config = dict(
    train_examples=38949,
    horizontal_flip=True,
    inner_norm=False,
    patch_size=[4, 4],
    conv_stem=False,
    depths=[3, 3, 3],
    widths=[80, 160, 320],
    kernel_size=7,
    loss='cross_entropy',
    steps=19000,
    lr_schedule='step',
    warmup_steps=380,
)
Rows from block 5 of a small image classifier, named by matrix and row number. Rows with one number belong to one neuron. Each number is 500 + 40 x the weight over its row's rms, rounded and kept within 0 to 999. All counts start at 0. Numbers have three digits each. After the name is the row's rms in percent of the matrix's.
After each neuron's rows are labels from the 100 images, of 14976, where the neuron reaches its highest value: "responds to" is what is common among them. Only what is clearly more common there than usual is listed. The data: photos of plants, animals and fungi (iNaturalist).
# fc1: MLP up (model.blocks.5.mlp.fc1.weight, 320x160), inputs 80-159
# fc2: MLP down (model.blocks.5.mlp.fc2.weight, 160x320, transposed), outputs 80-159

fc1.270 109:524459492546488498534535549506543479458507516452483451452495525439496475468506466436571500464525502442451481517479455516503520508544537436454505604575520522439549477480502479524433538513541493477420507418563516503510537457526477403420501431
fc2.270 090:559525498525524530452554541485502507531512538586548496492536443544470553443501437495431458456596538486500551486505532561515470539555505528533531551523509462522513532482485508494507586473449493494463499466527493380585536444439451462546535510
responds to: phylum Arthropoda; class Insecta; order Lepidoptera

fc1.285 101:553461490542488514543514559555498469454475512469521436425512496475511438492483491426531500530538496441404498586515472525468530515497479407468453563545532565448527469471550484524415548512539436489455511445558496458565514509550457441433499439
fc2.285 105:565471520506499578466498558524551483515486571542572473438516471531456550478467473524441439483567527447438554464553525546467474574549530550524484557493488451478498501475497454485530564517472536484470495469570479424562492507510430458523512483
responds to: order Lepidoptera

fc1.0 107:520463493546490503532532554492540488456505506451480445464505529434496476468505468434576502449519504446457479516483452514499525513545529435449502607581520530444555480479505482523432533514548492476418514420556514511495539457529475402420501432
fc2.0 089:565533496527527529455558539495496518532516536585545497494537436546475544441500435483438454465597542482501548497506534560517474540555502516534537548516512462523518535484482516499494587475453481488466501472525494377591543434437457466546537513
responds to: class Insecta; phylum Arthropoda; order Lepidoptera

fc1.151 101:557465486543490509542509560555489477455470505470524435429518495473513438500477492428532499532539495444406497587522471526467532513496475408467448563546536563453532470477553490526413546509543432489454510447552487456568515512546455440434498441
fc2.151 106:569470518504500575468497558528553484513487573544574470440517472529456552478471474523442437484566527448436549460548523543468476573548536546524485555493486449478497502476496452488528565518473537482471496469574484421561489504508433459523511483
responds to: order Lepidoptera

fc1.217 091:453439508502452534540513490431576462489525522490473465503471571524470564503572486434543527429482482472464501448431512495475511549503561463470480490508452474440449457446501439520459502558505567505524524457552580562420461505596460517508508500
fc2.217 076:518520398552561522493581486496440490547521465514496510501492526496501450493477421396507443480525542463487444555502525508489498492540452409496532485452503556454517577517475506575399486472479457474540469464493494498523524474518506555476545518
responds to: phylum Arthropoda

fc1.311 104:472489493455528507488529472525501439540589516499485517471460482559452445460564489428488517562434511506472470583431540454486459517541491403504570456448498526454477524474440499523413493482450455504547482484496586470518530490548537543529511521
fc2.311 123:539494528494534498542497583551508516483527550464486456476555458500541472474453509552537508541479519499529570549553499521451576522518433533448467590577562496488532514508562539468529528449554456480414549504488470387548543504491431414494493453
responds to: order Charadriiformes

fc1.70 091:525455524537472520539534549538540444456518521457512451433482508480492449460525487419543514517505488437422508582469464515468518517522495409466489561541517569427515457447519473494420541532522477488458534438558542462557525492568475449427503433
fc2.70 084:546505546527491567477485559519528492543483557535556484445525479556476541503440473515466445489568523417465566491588547555438489559547495571506470552455506447480523500468510493452529585529506520501503531497530457438571505528518442477547536503
responds to: phylum Arthropoda; class Insecta; order Lepidoptera

fc1.36 109:525460494546487497533535548506542478459505516452485451453497526440494475470506465435571501463525502440451482518479455515501521507544535437453504605576522521437551477478503482522432538514543492478421509418562514503511537458527476403420501432
fc2.36 090:559524498526523532452554541485504507532512540587549497493536444543470554443503436495430458456598537487498551485505532563515469540555506528534531550520508460522512532483484507495506584474449496495466499466527496380584535446439450465546536511
responds to: phylum Arthropoda; class Insecta; order Lepidoptera

fc1.314 102:529444478521497537553509551535540452477504544453494450427475495467495448457504499410546496517522508446416510555491476513497524532518531399464475560537521536445519487477527438545406551517523477483449480446581530477554518477551452445445499440
fc2.314 100:543484531510512567465498566511535473520479557541543478424501487537456551498454472532447456475568526439452553465569531551482474569551527548513477588531492464479512504457498457471541589496477538489439509468556451434564493510485440427518515467
responds to: class Insecta; phylum Arthropoda; order Lepidoptera; family: Nymphalidae

fc1.306 104:559458496544484509546509556567504467453477519467524438423507485483514437487488492433532499542540492441400501585517475531469531511495481413468457556537534553449521463472548480518418548514534437490462510445561497455569514505543459449436496438
fc2.306 110:565474521508495577464494551524551482518483573543574478446510468535453554483469476531438441483569524450434554465548528549475473573548541552530488549487481447483496500471492454481534561523470535488479499468573477431560489502510439472529513487
responds to: order Lepidoptera

fc1.6 102:551455484535485519544502552569506462462479528469514437418500486491509439494483493437532499554529498437400502582520486525472533518499494404468456557533533545445515469468546471532417554518536431487468503447572498461567504497539457451441496444
fc2.6 105:557477518505496585455505554512543472514485567544554477440510481532443546481471466524432452474576520443432556463552530548473467579558531544520485562501488467474503497471491454484530566516464536495466493452566472438560496506503434454520509484
responds to: order Lepidoptera

fc1.258 103:556458490543487514546510557562502466455477519467524438423507488477512439487486494429533498537538495440402499584515474528471529515493483410469455559541534557449521467472549477524416551513535438488458505447562499455568514506546457445435497438
fc2.258 108:566473521506497577465494552525552482517485573544576476444512467534453554480470475528439440486567526449434552464549528548474473572548540551530488551489481448483495502472493453483532561518469536487477498468573480428562490501508437469527513486
responds to: order Lepidoptera

fc1.57 103:485515470511434508485487494439477446502440479509501498468455572499497544556488491414527518454515473415490478497524531521547479511513567444515484522517484499477511442441481457524449550579535493496503510468546477600430468446519515464492506499
fc2.57 082:504552489516506536475452522425509535527492470538482480542558550517489569528544518407502428419548556448485474426488533514439492541532503432474468535509513458502570524495489530550416572541526538466492543511494514445507532498539492438526525556
responds to: class Insecta; phylum Arthropoda; order Lepidoptera

fc1.10 080:514430487523515472523531551458550526486488445417453414510516572460511465502467463445551488429566508476487503494529486513471527470554513457404450567533548530450587512511522467520438497501564526485448487402537510542479497496539446436461503460
fc2.10 084:511538496497496531442514478463532506497551551566534567499479408505460547402528485490444489460571496485469513482451495522580432557533537476569617509530453460540490501488411504513494587517403500518467473470492534420534552398460520464500497516
responds to: class Insecta; phylum Arthropoda; order Lepidoptera

fc1.114 076:506437511525499466510533541448541515487463440412447427509504575461508467530449455462545494429577496469512517498546482525468521468564496477400454572541544520443578493506512472491464502516569538492448500409521478554469479503528452426458507464
fc2.114 085:512539483498492522454520480469524505500565544558522574510477397513473537401543479488450509472557490495485506497439503526589444552539537471583627506520444471544484496492413511522492572515414490525474477471486553410542557385462532484506498510
responds to: class Insecta; order Lepidoptera

fc1.30 078:481430521550453500546526544482546464462480476466474427473480586501508523534519457401542511443527480450500495474494511531478524504538544440442453539511516480425481452456524425489426522537565549503494526394571532545474423485542459477452494453
fc2.30 084:547534455531510539470520539474494521539576550562517500530555405560478511398524466466450486480540512466489530513502540566505497545562490474530536520465524468541515522532487536549464586515453439507499505484469527432579583429507458493537532512
responds to: phylum Arthropoda; class Insecta; order Lepidoptera

fc1.180 100:546465482538486519536509555565501465460476520470512435423504496487509440502481491435529498549524499437404498584521482523468534519502490400466452562539530554443517469467548479531415553518539430486464510443569493459562500501543459445439497444
fc2.180 099:560475514505498583460512557513543472516486564543551475438515482531449545476468461519436452470580521442438556462555531544468470577555525544516482564502494466473506498475496455488529568512469538496465489454565473430563500507503428450517512483
responds to: order Lepidoptera

fc1.288 106:493498498540442483508497515457504449476480499492496508468453520481519534514486504434546527474531476425478501512512514536553494486512569454498516538522478503483515438455457467503463558580549476488483503479550499620438505396488501431466508473
fc2.288 101:494555505520511551476489538427499530532489495524451480538561534541491528490511527436489430404557550473488506462502543530469503543529491456447462557525538503513587518512499544518434571553531497457466541506485494471504566491505476415550533531
responds to: phylum Arthropoda; class Insecta; order Lepidoptera

fc1.50 082:521489531536447500519510537517518435468489493462520457428494513479493465495493494420548518501507477419432498571501480524463517508511488415465483569557513554437529435431521508491419562551546456499465556450545503458549533488556490432444502455
fc2.50 074:548470538534474574502480574523553501541520564506519456475544470544494539484487481499483464506561513438473579483560550554409521557550493550470449548450525420469522485493542492465514574545528509492507530487536507454552513523539404479537537500
responds to: phylum Arthropoda; class Insecta

fc1.289 108:520482522552443482533516530502534468458507546492502495485470475493527524478498519436543516504502477428476509522500506552537520502495564456496530537518488473472492439446452486486461550573555449491486537476581517603471519361482499442453510460
fc2.289 098:451573528520488575472474499382493513515511467538480529540543512502483526454511555439497458387504515439495471470489523502475476571518484487494519531519484526517554501493470557498452577550509519502488542497440512461482583483573527438493516542
responds to: phylum Arthropoda; class Insecta; order Lepidoptera

fc1.15 102:493492494544436480511492511464505448472485506484498514467451511484523530516485511438542527480537473425467500514513514542554493486510573453504520531518479497484513434454453467510459557585546469492486501484549502613443501397478507434470505473
fc2.15 099:473553514518513554476487539422506527529488496521445487525552546536493527492512533444491433393541552474496506451500538526473496546525496458451463567544530508509583514509494536512443579545528508449453537505490491471490559497509480396546532525
responds to: phylum Arthropoda; class Insecta; order Lepidoptera

fc1.97 086:535453504559503468525581553530565481425581508498492485460483515469526514459559444476500515487507507498510459462433444518538475449538585457523529548536453507466477488476481421513486501490480555475441505430577575517473464451468515466424501420
fc2.97 094:535551471515521545443570497496466496504540494562519531461495435498457471439484462425451490509521509450478464547498499512548446553549510419564578540550476536494499518467424528529426578481429454501464468444512510421550536396464533456484506489
responds to: phylum Arthropoda; class Insecta

fc1.150 102:559458503546480511544517554566508463450483522466522440425505485489513436480497485432530500539540491439400501589509476531468529508499480413470464553534531558443515461466544481513419544519531440489467518442562505454568513502547463453434496438
fc2.150 106:562481527511490578462494548521546480523480570544573484449510466539454554485462474532438442483572522448438559472555532552471471572549532560531489548482482447484500497469491461472537561528471532492484503471565469435563493506511442475532516491
responds to: order Lepidoptera

fc1.64 108:566457495543482501547494551576504469459474525466528436422507477495517439498475489442542495559540492439400509584529485534468536508494479426465453547528542529455525461475550480514421549514535429485472505444561483464580506505533454455445496444
fc2.64 117:569477512507489573460490546517552483519486576544576477464514464537451555477484480530432446475574519457427548457533531555484472571548553542532491541481476451492497497479487457491528559532465534494486500466573482435554496490507445480535513491
responds to: order Lepidoptera

fc1.201 106:523452485540488505541534547495544479465508513451481443455490522442495480458502464438572502461526502448457492515487458514511526516547542437446503587572525514450549477487508462528437532516535493478428492415567515519496535452523460410433501435
fc2.201 089:564526491515517529453546536486501509528518538582548492488534427543467544428500446496434457468590533475495549491506531554523475541553507518528539551531514462531518522487482513503501596486449480490456498470523487386582548429442449447542528507
responds to: phylum Arthropoda; class Insecta; order Lepidoptera; family: Nymphalidae

fc1.197 114:557444460502507480534539510538523508515447504443494426463510553506512463496413461446497476475563514473466553510544537528470548473535504466418441496504578502447561502510543449522439510513535495480504444416583464494541494524515415472520509497
fc2.197 116:536478462489489547469474525474547461495485545547584482471511456509463554442492508515448460437580491469441498439513517522528465545526545498541518551540471487519493487515484453546503548535460539506437466463540483455517505456514462406482494467
responds to: phylum Arthropoda; class Insecta; order Lepidoptera; family: Nymphalidae

fc1.118 095:552463489513492525510526523560556503466536549472522437483527511457467463468560482443529522529483500500401494531421434481456535544560495405435497541578540508428547473515510485531425484513489486483448494417555544481554525510555457448456488472
fc2.118 109:570513483525507552451502560513519494528501553590591478443542457527453530481461465480443473512547518416461504491575521546484472575575497495524513577517511455496528501509486496530493588504467499506454482453516460377583526485499462428505529486
responds to: order Lepidoptera

fc1.87 108:567456496542481500548493550576505469460474525466527435422506476497518439498474488444542494561540492438401511584529487535467537507495479428464453545526543526455526460475550481512423549514535429485475504443561483465580506504533453457447496445
fc2.87 117:569477512507488573460489545515552483520486575544575477467514464538451555476486481530432447474575518458427548456533531555485472570548554542531491539479475451493497496480487458492528558534465534495487500466572482436553497490507446481536514491
responds to: order Lepidoptera; family: Nymphalidae

fc1.91 083:544499504555494444523551541540527451446552527512520485405487495490517552459552428478523505480547504464532445456446482527558488432530589488540531556523456479483468480431486453521496553484488516474462522459573551488516466421437512468438511437
fc2.91 089:524546480490520534430575495474473498504521484545499539460491452498446465447481476421443471482547504446446471535495501495565438547534533428556562546562468558499513511478416519518435570496438473498448475453522501472523536398485535421490489492
responds to: phylum Arthropoda; class Insecta

fc1.191 105:478527466456482565462487466475490450550453479521525517479473559544440520565495492387524498462509500431432446495502564464511454547504559383540498478486452510458485506403488471545386531527485504500544532480558488537479452471584542536537512534
fc2.191 092:529476472487504530496524521473546508485504461508531441483551567462496491516551471400508450417516544455470441445479477462410492522499511378455448502519507530421525516484522475568387509512514563478498502496571538483496481523607465471477490520
responds to: phylum Tracheophyta; kingdom Plantae

fc1.237 079:500439523526502463508538544443540510487462438411440435505499576460508471538448454462540496430573495465526526499549480526466519467564487484401457573544536519438565495502508472476469508510572544495447507416516473546470474508529454424457510462
fc2.237 087:508535481501488519457522481475519505500571541558516578511470401514476537406554477492451522480549486503494504498433504526593446549542541470590629504517438473544477493493414508522495565511416491529477472468485560402545550388455536493505498504
responds to: order Lepidoptera

fc1.292 103:520468472549509510530522566503523497456498500458484448453507512432506472478484482437561493469511516455449469526512459515512517511524539428471494625579510541463544498489505478547423548496549478470409508433562506504500524442526490398411500426
fc2.292 089:551528498516537526445574528504498508515519536584535513479512445531458536440506429485430458471589544484494532495494518555533449540549512509546546543525489479513505540475458497498501598460429496486459486463541500382580526424424480464533520511
responds to: order Lepidoptera

fc1.171 085:487441470545520480532510575420556531453522439450442431514525563443517500490524478422538500432497515486491467480500459503480520496543526417433468574542508534471568517512515469553401497484565528488432506420526541515473516480556465448438495437
fc2.171 083:520530485506506531435519473480529526511549547578559551476469413505457547418533461467442478489568510457460501485460495525568428555537537462565610502510457439528483514473416490527481608507394505512492470460506530417551532410461517481503510530
responds to: class Insecta; phylum Arthropoda; order Lepidoptera

fc1.156 086:471427513546451502552524542471559459460501478482466426479477586492500546532545460411533521446500476462522505459475494523479525513529551445444447535527503465437464450459527425500439514540556557507489518403560551550462419492535448480455496453
fc2.156 089:554536444529515539463530528488485509530574548569519501523551411547475500403524455454446487487536513462484519520495534565505492545569487463534543520474525474531507528529482535555456582507446433503498492468472526427585573433509465497524523511
responds to: phylum Arthropoda; class Insecta; order Lepidoptera

fc1.119 099:516449495525500535540545551526542456472522521450489450430481516466489436442516477410546501500511502444421502565467468505483523536545507404458482564538522572421523485465523456518413547508521491491445498433570545464540522486566462446436503436
fc2.119 085:559497531514515554474522556532526486526463552542560481435507486543462552504434460533456440485559531440470562476583536545469483547542508579521476566511497448484511512456507472462551566503489544486463508475551439427580490517484440444523521483
responds to: order Lepidoptera

fc1.282 102:545460473534494524540503555561503469464476523470511437420503494480508440496480500433529495549525503440401498579519482521472533526499496399466451562540534552447519477473548472541413557512539430486459498447571495459560507501543456442441497445
fc2.282 103:561470513501502579461510556519545473511485565544557473435512482528449548479472464523436451476574522445438553459550526542475469575554533543521485563508489464475500500472494448490531565507466542493460487453570476426563494505498430450515508480
responds to: order Lepidoptera

fc1.259 081:491430535519463485523560514457551488486457471441475426505488577483477507549488427456527515409532468467526520486523480510463531492558500487422449538560504496405499466490519462463466490538552555515484529391544494564479437507537445448480506483
fc2.259 088:512539451511497526456533475477489485508552534565529573520469409517481522421533469498452508486534484504506488513457514550588453538557524472598622505501440497547469506521419512540493539504422478533487453456470535412555550407471536501479500496
responds to: phylum Arthropoda; class Insecta