{
  "crop_scale_min": 1,
  "norm": "layernorm",
  "inner_norm": false,
  "conv_stem": false,
  "depths": [3, 3, 3],
  "loss": "cross_entropy",
  "lr": 0.0018,
  "beta2": 0.95,
  "lr_schedule": "step",
  "weight_decay": 0.3
}
Rows from block 3 of a small image classifier, named by matrix and row number. Rows with one number belong to one neuron. Each number is 500 + 50 x the weight over its row's rms, rounded and kept within 0 to 999. All counts start at 0. Numbers have three digits each. After the name is the row's rms in percent of the matrix's.
Before each neuron's rows are labels from the 100 images, of 14976, where the neuron reaches its highest value: "place" is the part of the image that holds the peak. Only what is clearly more common there than usual is listed. The data: photos of plants, animals and fungi (iNaturalist). In brackets: how many of the 100.
# fc1: MLP up (model.blocks.3.mlp.fc1.weight, 320x160), inputs 120-159
# fc2: MLP down (model.blocks.3.mlp.fc2.weight, 160x320, transposed), outputs 120-159

place: bottom left (43)
fc1.71 110:461500571502436526487487557540481562513539444478504575436499463554524476513443578543418431545460545501524503462425422468
fc2.71 095:495487479509552506520458533535493348468445462483542371524486492508468562469468482400572431550536383492490488500485544484

place: top left (37); bottom left (32)
fc1.2 101:480535521510443451453509477472519657522553477540538582489417444535536407536490509529438510535494649462559442518477476468
fc2.2 090:565414531540581541544526499592450441503486536533456404504491579445464575473475396445543462466501421502476548430496506490

place: top centre (27)
fc1.260 117:467536492515484519460440549522512436489468480534568408489523480484515566507423460463522537469570428557516409482391428367
fc2.260 119:440514428444450431425412529546544578477579520514567543485434452479520507465442501490481460419461562589568437491488530510

place: bottom left (37)
fc1.56 103:467516523520445512475494558549508583510532438492496578431488463554536437527436571528443461541468570493500494439425429468
fc2.56 096:505496467505578528544474534548477343474443441488531380509469513538497571527478512411566464564529377478517521484480491474

place: bottom left (34)
fc1.238 102:484524522564453452441486495499490622473555434563536552471423421577509468562486493456455561529490573510596433489453462457
fc2.238 081:517466495485585544554501479552431421560461480582508390496459435551506574566519440467503525556461414469525537505530457517

place: top left (44)
fc1.6 099:461571568480467503472541490532503577490512489413513562428452473518513440483531597489529502523478575384557454518474463472
fc2.6 069:643416501477634550568571481539418446546503422455467476489472614563505505534525466519538508492519484378459550473497467491

place: bottom left (46)
fc1.187 096:479528477524450472451505473495525605483540391546495573477464411607520418569518499492451488561535605493513473485490445495
fc2.187 087:507501494450542543546504492568452437547439421546494458513451484574470534585499475473506470532523467451534518477496495493

place: bottom centre (29)
fc1.4 104:520486445452541472514515373367521451538465491549470493567511435548495491515632485518511576645465484452472525599581517565
fc2.4 131:512540419491498462453415565517544541532593490553594522493491395521580463508438485530473576565490581497493441469448432433

place: centre (26)
fc1.41 106:530458480513535399506558416455489499501501416548448477557467428615452484580573457504511590607504519443499528545560526542
fc2.41 104:461573462506435515424416560550578552524565444610557543520490354540526468541447511504438522578510570511489458454469481453

place: centre (25)
fc1.316 080:523516538523516390445454568473473540510564475538538491519353560520537460511437508431522525559476536440527424432399457388
fc2.316 067:532453468396555473502471473507468527495516567543521468489431475465466561430473397475555396400432474525583478513521584538

place: middle left (25)
fc1.91 090:474499481537478385439447476535533560464527482583593475575373401531477479511480435411538523567521479509589423498489505476
fc2.91 098:483486462337508445528468496516450517536467520531543517488472439499484541462463482552474438468420519548598483509523549540

place: centre (28)
fc1.171 072:485530540542495408422452555495514484470564446503551482493360540562536449546485551403533485550549495456553445459421456416
fc2.171 077:506491416365541451530444464503444498517473530532563541514444455483502540496488470502519438393453512520537490507550553579

place: bottom left (35)
fc1.234 097:481521514547459456451480495499487624486548423571544547484427419590511478568480488463450559533494568513597430477450456458
fc2.234 083:511474492462583525556493489559427401554451486556512401493466450549499578558511463471514504551454404472529527496520476523

place: top centre (28)
fc1.117 116:468535493513486518460439548522513437490469478534569406492522479486515566508424458463522542470568429555517409481392428369
fc2.117 119:441512429443450430426413530547544579477579519515566543484433452480519506465441501490482460421460562589568439492488529510

place: top left (51)
fc1.210 115:474560574456463524499551504527502605504502485423503557430469475517505427482510583527508491512498602397565475518458466460
fc2.210 103:617446469446618509591540515528414432547485409413521472521482577576506517553505488518561477534496495392488550491491487496

place: top centre (26)
fc1.168 117:469534493514486518461442549522511437490468478535567406490522480485515567508424458464521541470568429556517411482391428366
fc2.168 119:439513429445449431425413529546544581477580519514566544484434452480520506466442502490480461419461564589569438491488529509

place: bottom left (39); bottom right (33)
fc1.34 115:475533490504447497451482513509525608522542411553504557451474444583544454555454514510455500539490583516503466450439426467
fc2.34 112:509485496476591518546493519571459384511424452511496375524477502543478589540483489444561475551485372473528520473488500489

place: top centre (29)
fc1.291 116:474530481511496514456443544525520441483470470534556408498525480492513573515427462457532561484553432543514416475400430380
fc2.291 115:439510429446449443431410529552547585478580520514567545488429449480524504458442505491478465427461565590566443486485520504

place: top centre (29)
fc1.134 117:471539468513487520465435539528546444479473468537578412504532466495520560504433461458535534489573435542514416485405426390
fc2.134 118:441508426442461433437412530555535579479570520517566537488429450481517507459440499493486457433446559590569440489483529503

place: top centre (41)
fc1.12 090:478523553488478454445459461520493536503483505576571441527473396493474532496469431468525597550478519521597385525471486436
fc2.12 089:458506481417477445436438525607546571489540512483532538469430481501476490435433513496499453508370547538606456481477527494

place: top left (35); bottom left (32)
fc1.157 103:454568575469460493487533475510509574481492489418531554447431467522499430475547580484535497510493573392570449554488475478
fc2.157 078:654390512471618556574558479547424469589518428493474480504474581556481478537516430538502498486553510369444568482504481484

place: bottom left (34)
fc1.209 098:474530538493457483473480519510490632510517434514524551456446455566525436522465524503474511537481576484554461478423434447
fc2.209 088:525494463461580518559478527588456374553435460502537398512465501542492553533475486459548476560504406450518519481482480483

place: bottom left (38)
fc1.183 113:471540474528439492431482486481528603506541421563514568458471447579541437564486497497449510523509613523516439477461443469
fc2.183 112:520472515474587533535509506580454420527463468536473397518442506543465579536481464443532471538475418467544516438494499496

place: top left (52)
fc1.311 114:478557574453466525503554503525498606508497487421500554429468477514504429482510581530506494510497599395561478521455467455
fc2.311 100:618449467446613508589542516528416430551489408411522481518484575578506511552503493523556480532500505386488546489490486496

place: top centre (30)
fc1.87 121:471535489511488519461446549522512439491468476533563408491524481486516568512424459468522549471567434554516412480392426370
fc2.87 121:439514430449450433423413529545546588473583519513565546485431453480521503466443504490479462419463569588569439490489528509

place: top left (52)
fc1.98 105:459554554479440493466529478488520662492526472486530562450427448526509417510521539521486508513503623432604450538474461467
fc2.98 102:622421498474612543573528503573430431572488470496499425523465551513484526506485405477547478502516469413454552471508496498

place: bottom centre (26)
fc1.64 115:519483443450543474517516374368522445541449487543470487572519447551493496517628478530509565636466478455467528597581521565
fc2.64 139:507550422491496471447411569515549531529590483551593519495494404525581465513439488527478574563491579498489439462446430430

place: middle left (27)
fc1.263 084:513541502538521474475478618532495501454520536462533441501471614431535489474422501425582501376552500434483466400424513409
fc2.263 077:475494416439525455479432497530476488448472563471564517496534476418522582512483494497521470331451466618526457499527539538

place: bottom right (37); bottom left (36)
fc1.294 099:482529483518453484439470514493520598516547422563509559463464443581547441553445506509447516541491597516500450445431435454
fc2.294 100:514482508473592523548506516586454397506432462502478395514472522517472583532477492434549467522502380470523519444484498488

place: top left (48)
fc1.163 112:458566563463455517484536479520516609489503489438531560441452459519502424482529573512519499516499601400595452536485465481
fc2.163 100:633419494455628539584546500550420442566486419462499443518467569563491518534504434504550489529503478400471555484502483497

place: top left (40); bottom left (33)
fc1.310 091:499539570490483499483534545567484631507546512444508563450463473486508441480448571513506511525459598407540468450444467462
fc2.310 061:552477480494604533547518504549460369481437410452506446492514536555498557519498490442546495520474403452527517487488459496

place: bottom centre (27)
fc1.267 113:522482446449545475518520373371519445542451488541467489573519446551491496517627479532508566636461480453467529597582522566
fc2.267 138:508551423493497472447412569516550533528590483550592519495494404525581465512439487526479573564491579497489439461445430429

place: bottom left (39)
fc1.42 095:479535486518450478440474501476514624501538417564525563471456444585543442561472490500452521539498613509524439462447437462
fc2.42 099:521472490453590526549488511575445394531444469519500397518461523533483581538483476453537469528479392471533512453491497491

place: bottom left (36)
fc1.165 104:487522531494454510484525550554507623520536445489477566439482461549536440520439554536464470529481585461512515450422430462
fc2.165 100:513497465489583510555481533563467353489417437457537381512487525536501567535482506430588478562510386461513521494482480483

place: top left (47)
fc1.249 110:446568556461447509483529474508520613484500489436543561446441455517508421476540574505517496510513599411592449553481460476
fc2.249 099:648410512463611546590559507573417457591491434492483461515484552547484500526487423528519490523520501384449566465493478491

place: top centre (36)
fc1.127 117:485520472513486498480458505514550463497474457561570406525517447509504546519460436464522552507565464527515431517423427392
fc2.127 120:442512420439459425432404532557535586492577510523574527485431440492528504468437483503482471456430569567587431493478515484

place: top centre (25)
fc1.264 119:468536490517483519460442550523513435487470480532568409487523482482517565506424461462522533467573429557514410484390426365
fc2.264 121:440515428445450431424411529545544577477579520513567542486435453479520508465442502490480461417463562589568436492488531509

place: bottom right (38); bottom left (36)
fc1.59 104:481527499493453490460482524514517613528539417548503557455467445579543450549441517514456501537485582513505471444424427456
fc2.59 102:510490491474594509551490525578457375504420452496500380515481514533477586540478502440568462538501371473521521471483505487

place: bottom left (41)
fc1.204 096:471536476519443481436473493490526598507534412563510564462462438590543436560484506497449508545511594517504445464457437471
fc2.204 098:508494507476578528533504509584465408513454453516481409511452520545464566544483490432545464526511412466535510444491499494

place: bottom right (39); bottom left (36)
fc1.313 106:477530491501449487454478516507520607523538415556507558459461441586541450552448512507452509536493589514506462447429426456
fc2.313 105:506492492472587510545487522579459385507427457509501382521472510540471589542479492439558454542487381479533515465486513491

place: top left (49)
fc1.246 112:458565565463457515486536478517511612489499489438531557440449460518499427481530572511521504516496600400597451538482465477
fc2.246 100:635415490452628539588543497546416446568485420464501445517463568565492519535506431506549487534499480399474558487505484499

place: bottom left (41)
fc1.13 104:475514532512449509483501557558507595509531445477490577435481466545534426524436571528449456538472572472498503440437435476
fc2.13 097:507507465503570524545472537546482337481437439487539392514465513544494558529477515414558459569533390474511518488476490471

place: bottom left (42)
fc1.191 110:463511556509435525485489562550493561508537437480501583427500464553532467519443578539429443537465546495511502458414412462
fc2.191 100:500480468508564514530456532527488354468447448489545369528473502527484572494477475401565448559529372494496501500484527480

place: top centre (26)
fc1.237 123:470534484515485516464444545522520440487470473533566408495525481488517564510429458465523542471569432551513415485394424372
fc2.237 124:439514426448452431424411530546544581476581519513568543487435450481522507467442502492480462424458567589570437492488530506

place: bottom right (36); bottom left (35)
fc1.245 099:485530502494456481449473525500515620526543426551512559461457454576542437546443515511454516539478597501515458444421434450
fc2.245 100:518480492471588515555496523579451372517423459498494391519481532518477583538477497442553465522505374467507525457487508491

place: top centre (27)
fc1.195 110:484527485510502504467445536522519448488470464537561403508518471497512569513432453457533566488554436530524419483396429378
fc2.195 112:438506433437451438435414531556543584483568518516564539488428460481516507460439505498479461431446560591570445487482525502

place: middle left (25)
fc1.274 081:496553496534506478461460616524506488458521534476553440502477602433545488474425503424575494383558495452486443408425509403
fc2.274 079:479489407427526444475425501535475501462490555477570520495514470428528574503474490501522468341444480607535450500518538532

place: bottom right (37); bottom left (32)
fc1.109 103:479527503494454492466485529521513615527536423539504557452469447576542451543439522515458497539477578504509478447423428458
fc2.109 099:510494488475594511552489526579462366505417451490506376512483513531482579535479505438573469546505369468517522478483492485

place: top centre (28)
fc1.218 121:472533490511489517461446547521511440492467474535563406494523480489515569513424457468521552473565433552517413480393426370
fc2.218 121:438514430449450434423414529546546589473583519514565547485431452481521503467443504490479462420462570589570439489489528509

place: bottom left (32)
fc1.120 101:422553481524438519455432575506523436467483518524608441490510530441527501480444487434510468381615454539538407488409475386
fc2.120 107:469507417415487423443408535545511529500550521513574508491457464470527539467434474493509456380471528577540423492474539502

place: centre (32)
fc1.268 115:586456481427550522600548578550432544586483505503465509535522569502463477480424472573502411515458516376434563393478506499
fc2.268 091:483547516558549530508496513427517424400395591452499414534535529435495548462501491448573478490526403540535493537473495485

place: top centre (26)
fc1.169 113:476529483512497511459444543523519440483469469531557406500522479492513571513428461454534560481554430541517419477396427377
fc2.169 114:438508431441449442432411530553546582479575520515566543487430454479522506459440504494479463427456560591566443488484523503

place: top centre (26)
fc1.303 097:463535523515475510460425549523498428494481491538583407489508482471508570500417458456516522467559420555527393488387439350
fc2.303 108:452517430424455424428413528543542564487566519518566535485437453480509512459440493491486453422458547578568432497485536510

place: centre (28); middle left (28)
fc1.38 088:452544493545479399401418537513544501447554450526590483527368487554553460540491522375537498554551470487568416470453458456
fc2.38 091:498500423358528430520452471505432512533490531546564537510456433492501537498486478526507450419456531527562477515547551568

place: centre (35); middle left (25)
fc1.295 080:487478504559495373455484503498518594459531493567561480577344456502482462528484431406523550496557511484582455510479504448
fc2.295 085:473476462353493455513472482508451527511461565534537500485477430459467540421465449541492422454423523557603480544533564544

place: top left (57)
fc1.166 113:481555565453466530505553509524499600510499483417493558423480482517511419485506584536499480509506604394541487515451462454
fc2.166 099:606465453445603489581528529544432438543497410413533492518482578578506511551485502520554470534497517391500535474480488491

place: top centre (29)
fc1.227 121:471534488511488519461446549522512439491468476533563408492524481487516569512424458468522549471567434554516412480392426370
fc2.227 122:439514429450450433423413529546546588473583519513566546485431453480521503466443504490479462419463569588569439490489528510

place: top centre (26)
fc1.80 115:476529483512497512459445544523516440484470468531556404499522482494513570514427460454533560479555430541516420477394426374
fc2.80 115:437510430442448441431410530552546581479575519515567543488432454479522506460441504494478463426456561593566442487484524504

place: bottom left (41)
fc1.85 106:419558483547435494440421561518548446455504526529630468504489509440534464472453492429507452397612478536556405497420481387
fc2.85 106:476492405421505418448406527542487534507556517535581509489443439476544547477436460501503477387462532580553429492481514504

place: centre (31)
fc1.292 080:480522519523522403452432566493493542457552478465559464505340587510537501524470539407550535486514481468565435444416461407
fc2.292 075:526478429350539441530452505448434524516475573513573481499431447482519556453472436515550453419452518501596473548504535516

place: bottom left (37)
fc1.28 102:482522540485453499476487530534485643521529444508510559446463460556530441526450530515470494533469588483544478459424434453
fc2.28 092:516494458471583506563481532576457350527411457486541384512474519529494572532478500443566473572506382453514525481482482487

place: top centre (28)
fc1.265 121:472533488511489516462445546521513440491468473535563406494523480490515569513425458468522551473566432551516414480393427371
fc2.265 121:438513429449450434424413529547546588473582518513565546486431452481521504466442503490480462422460568588570439490488528508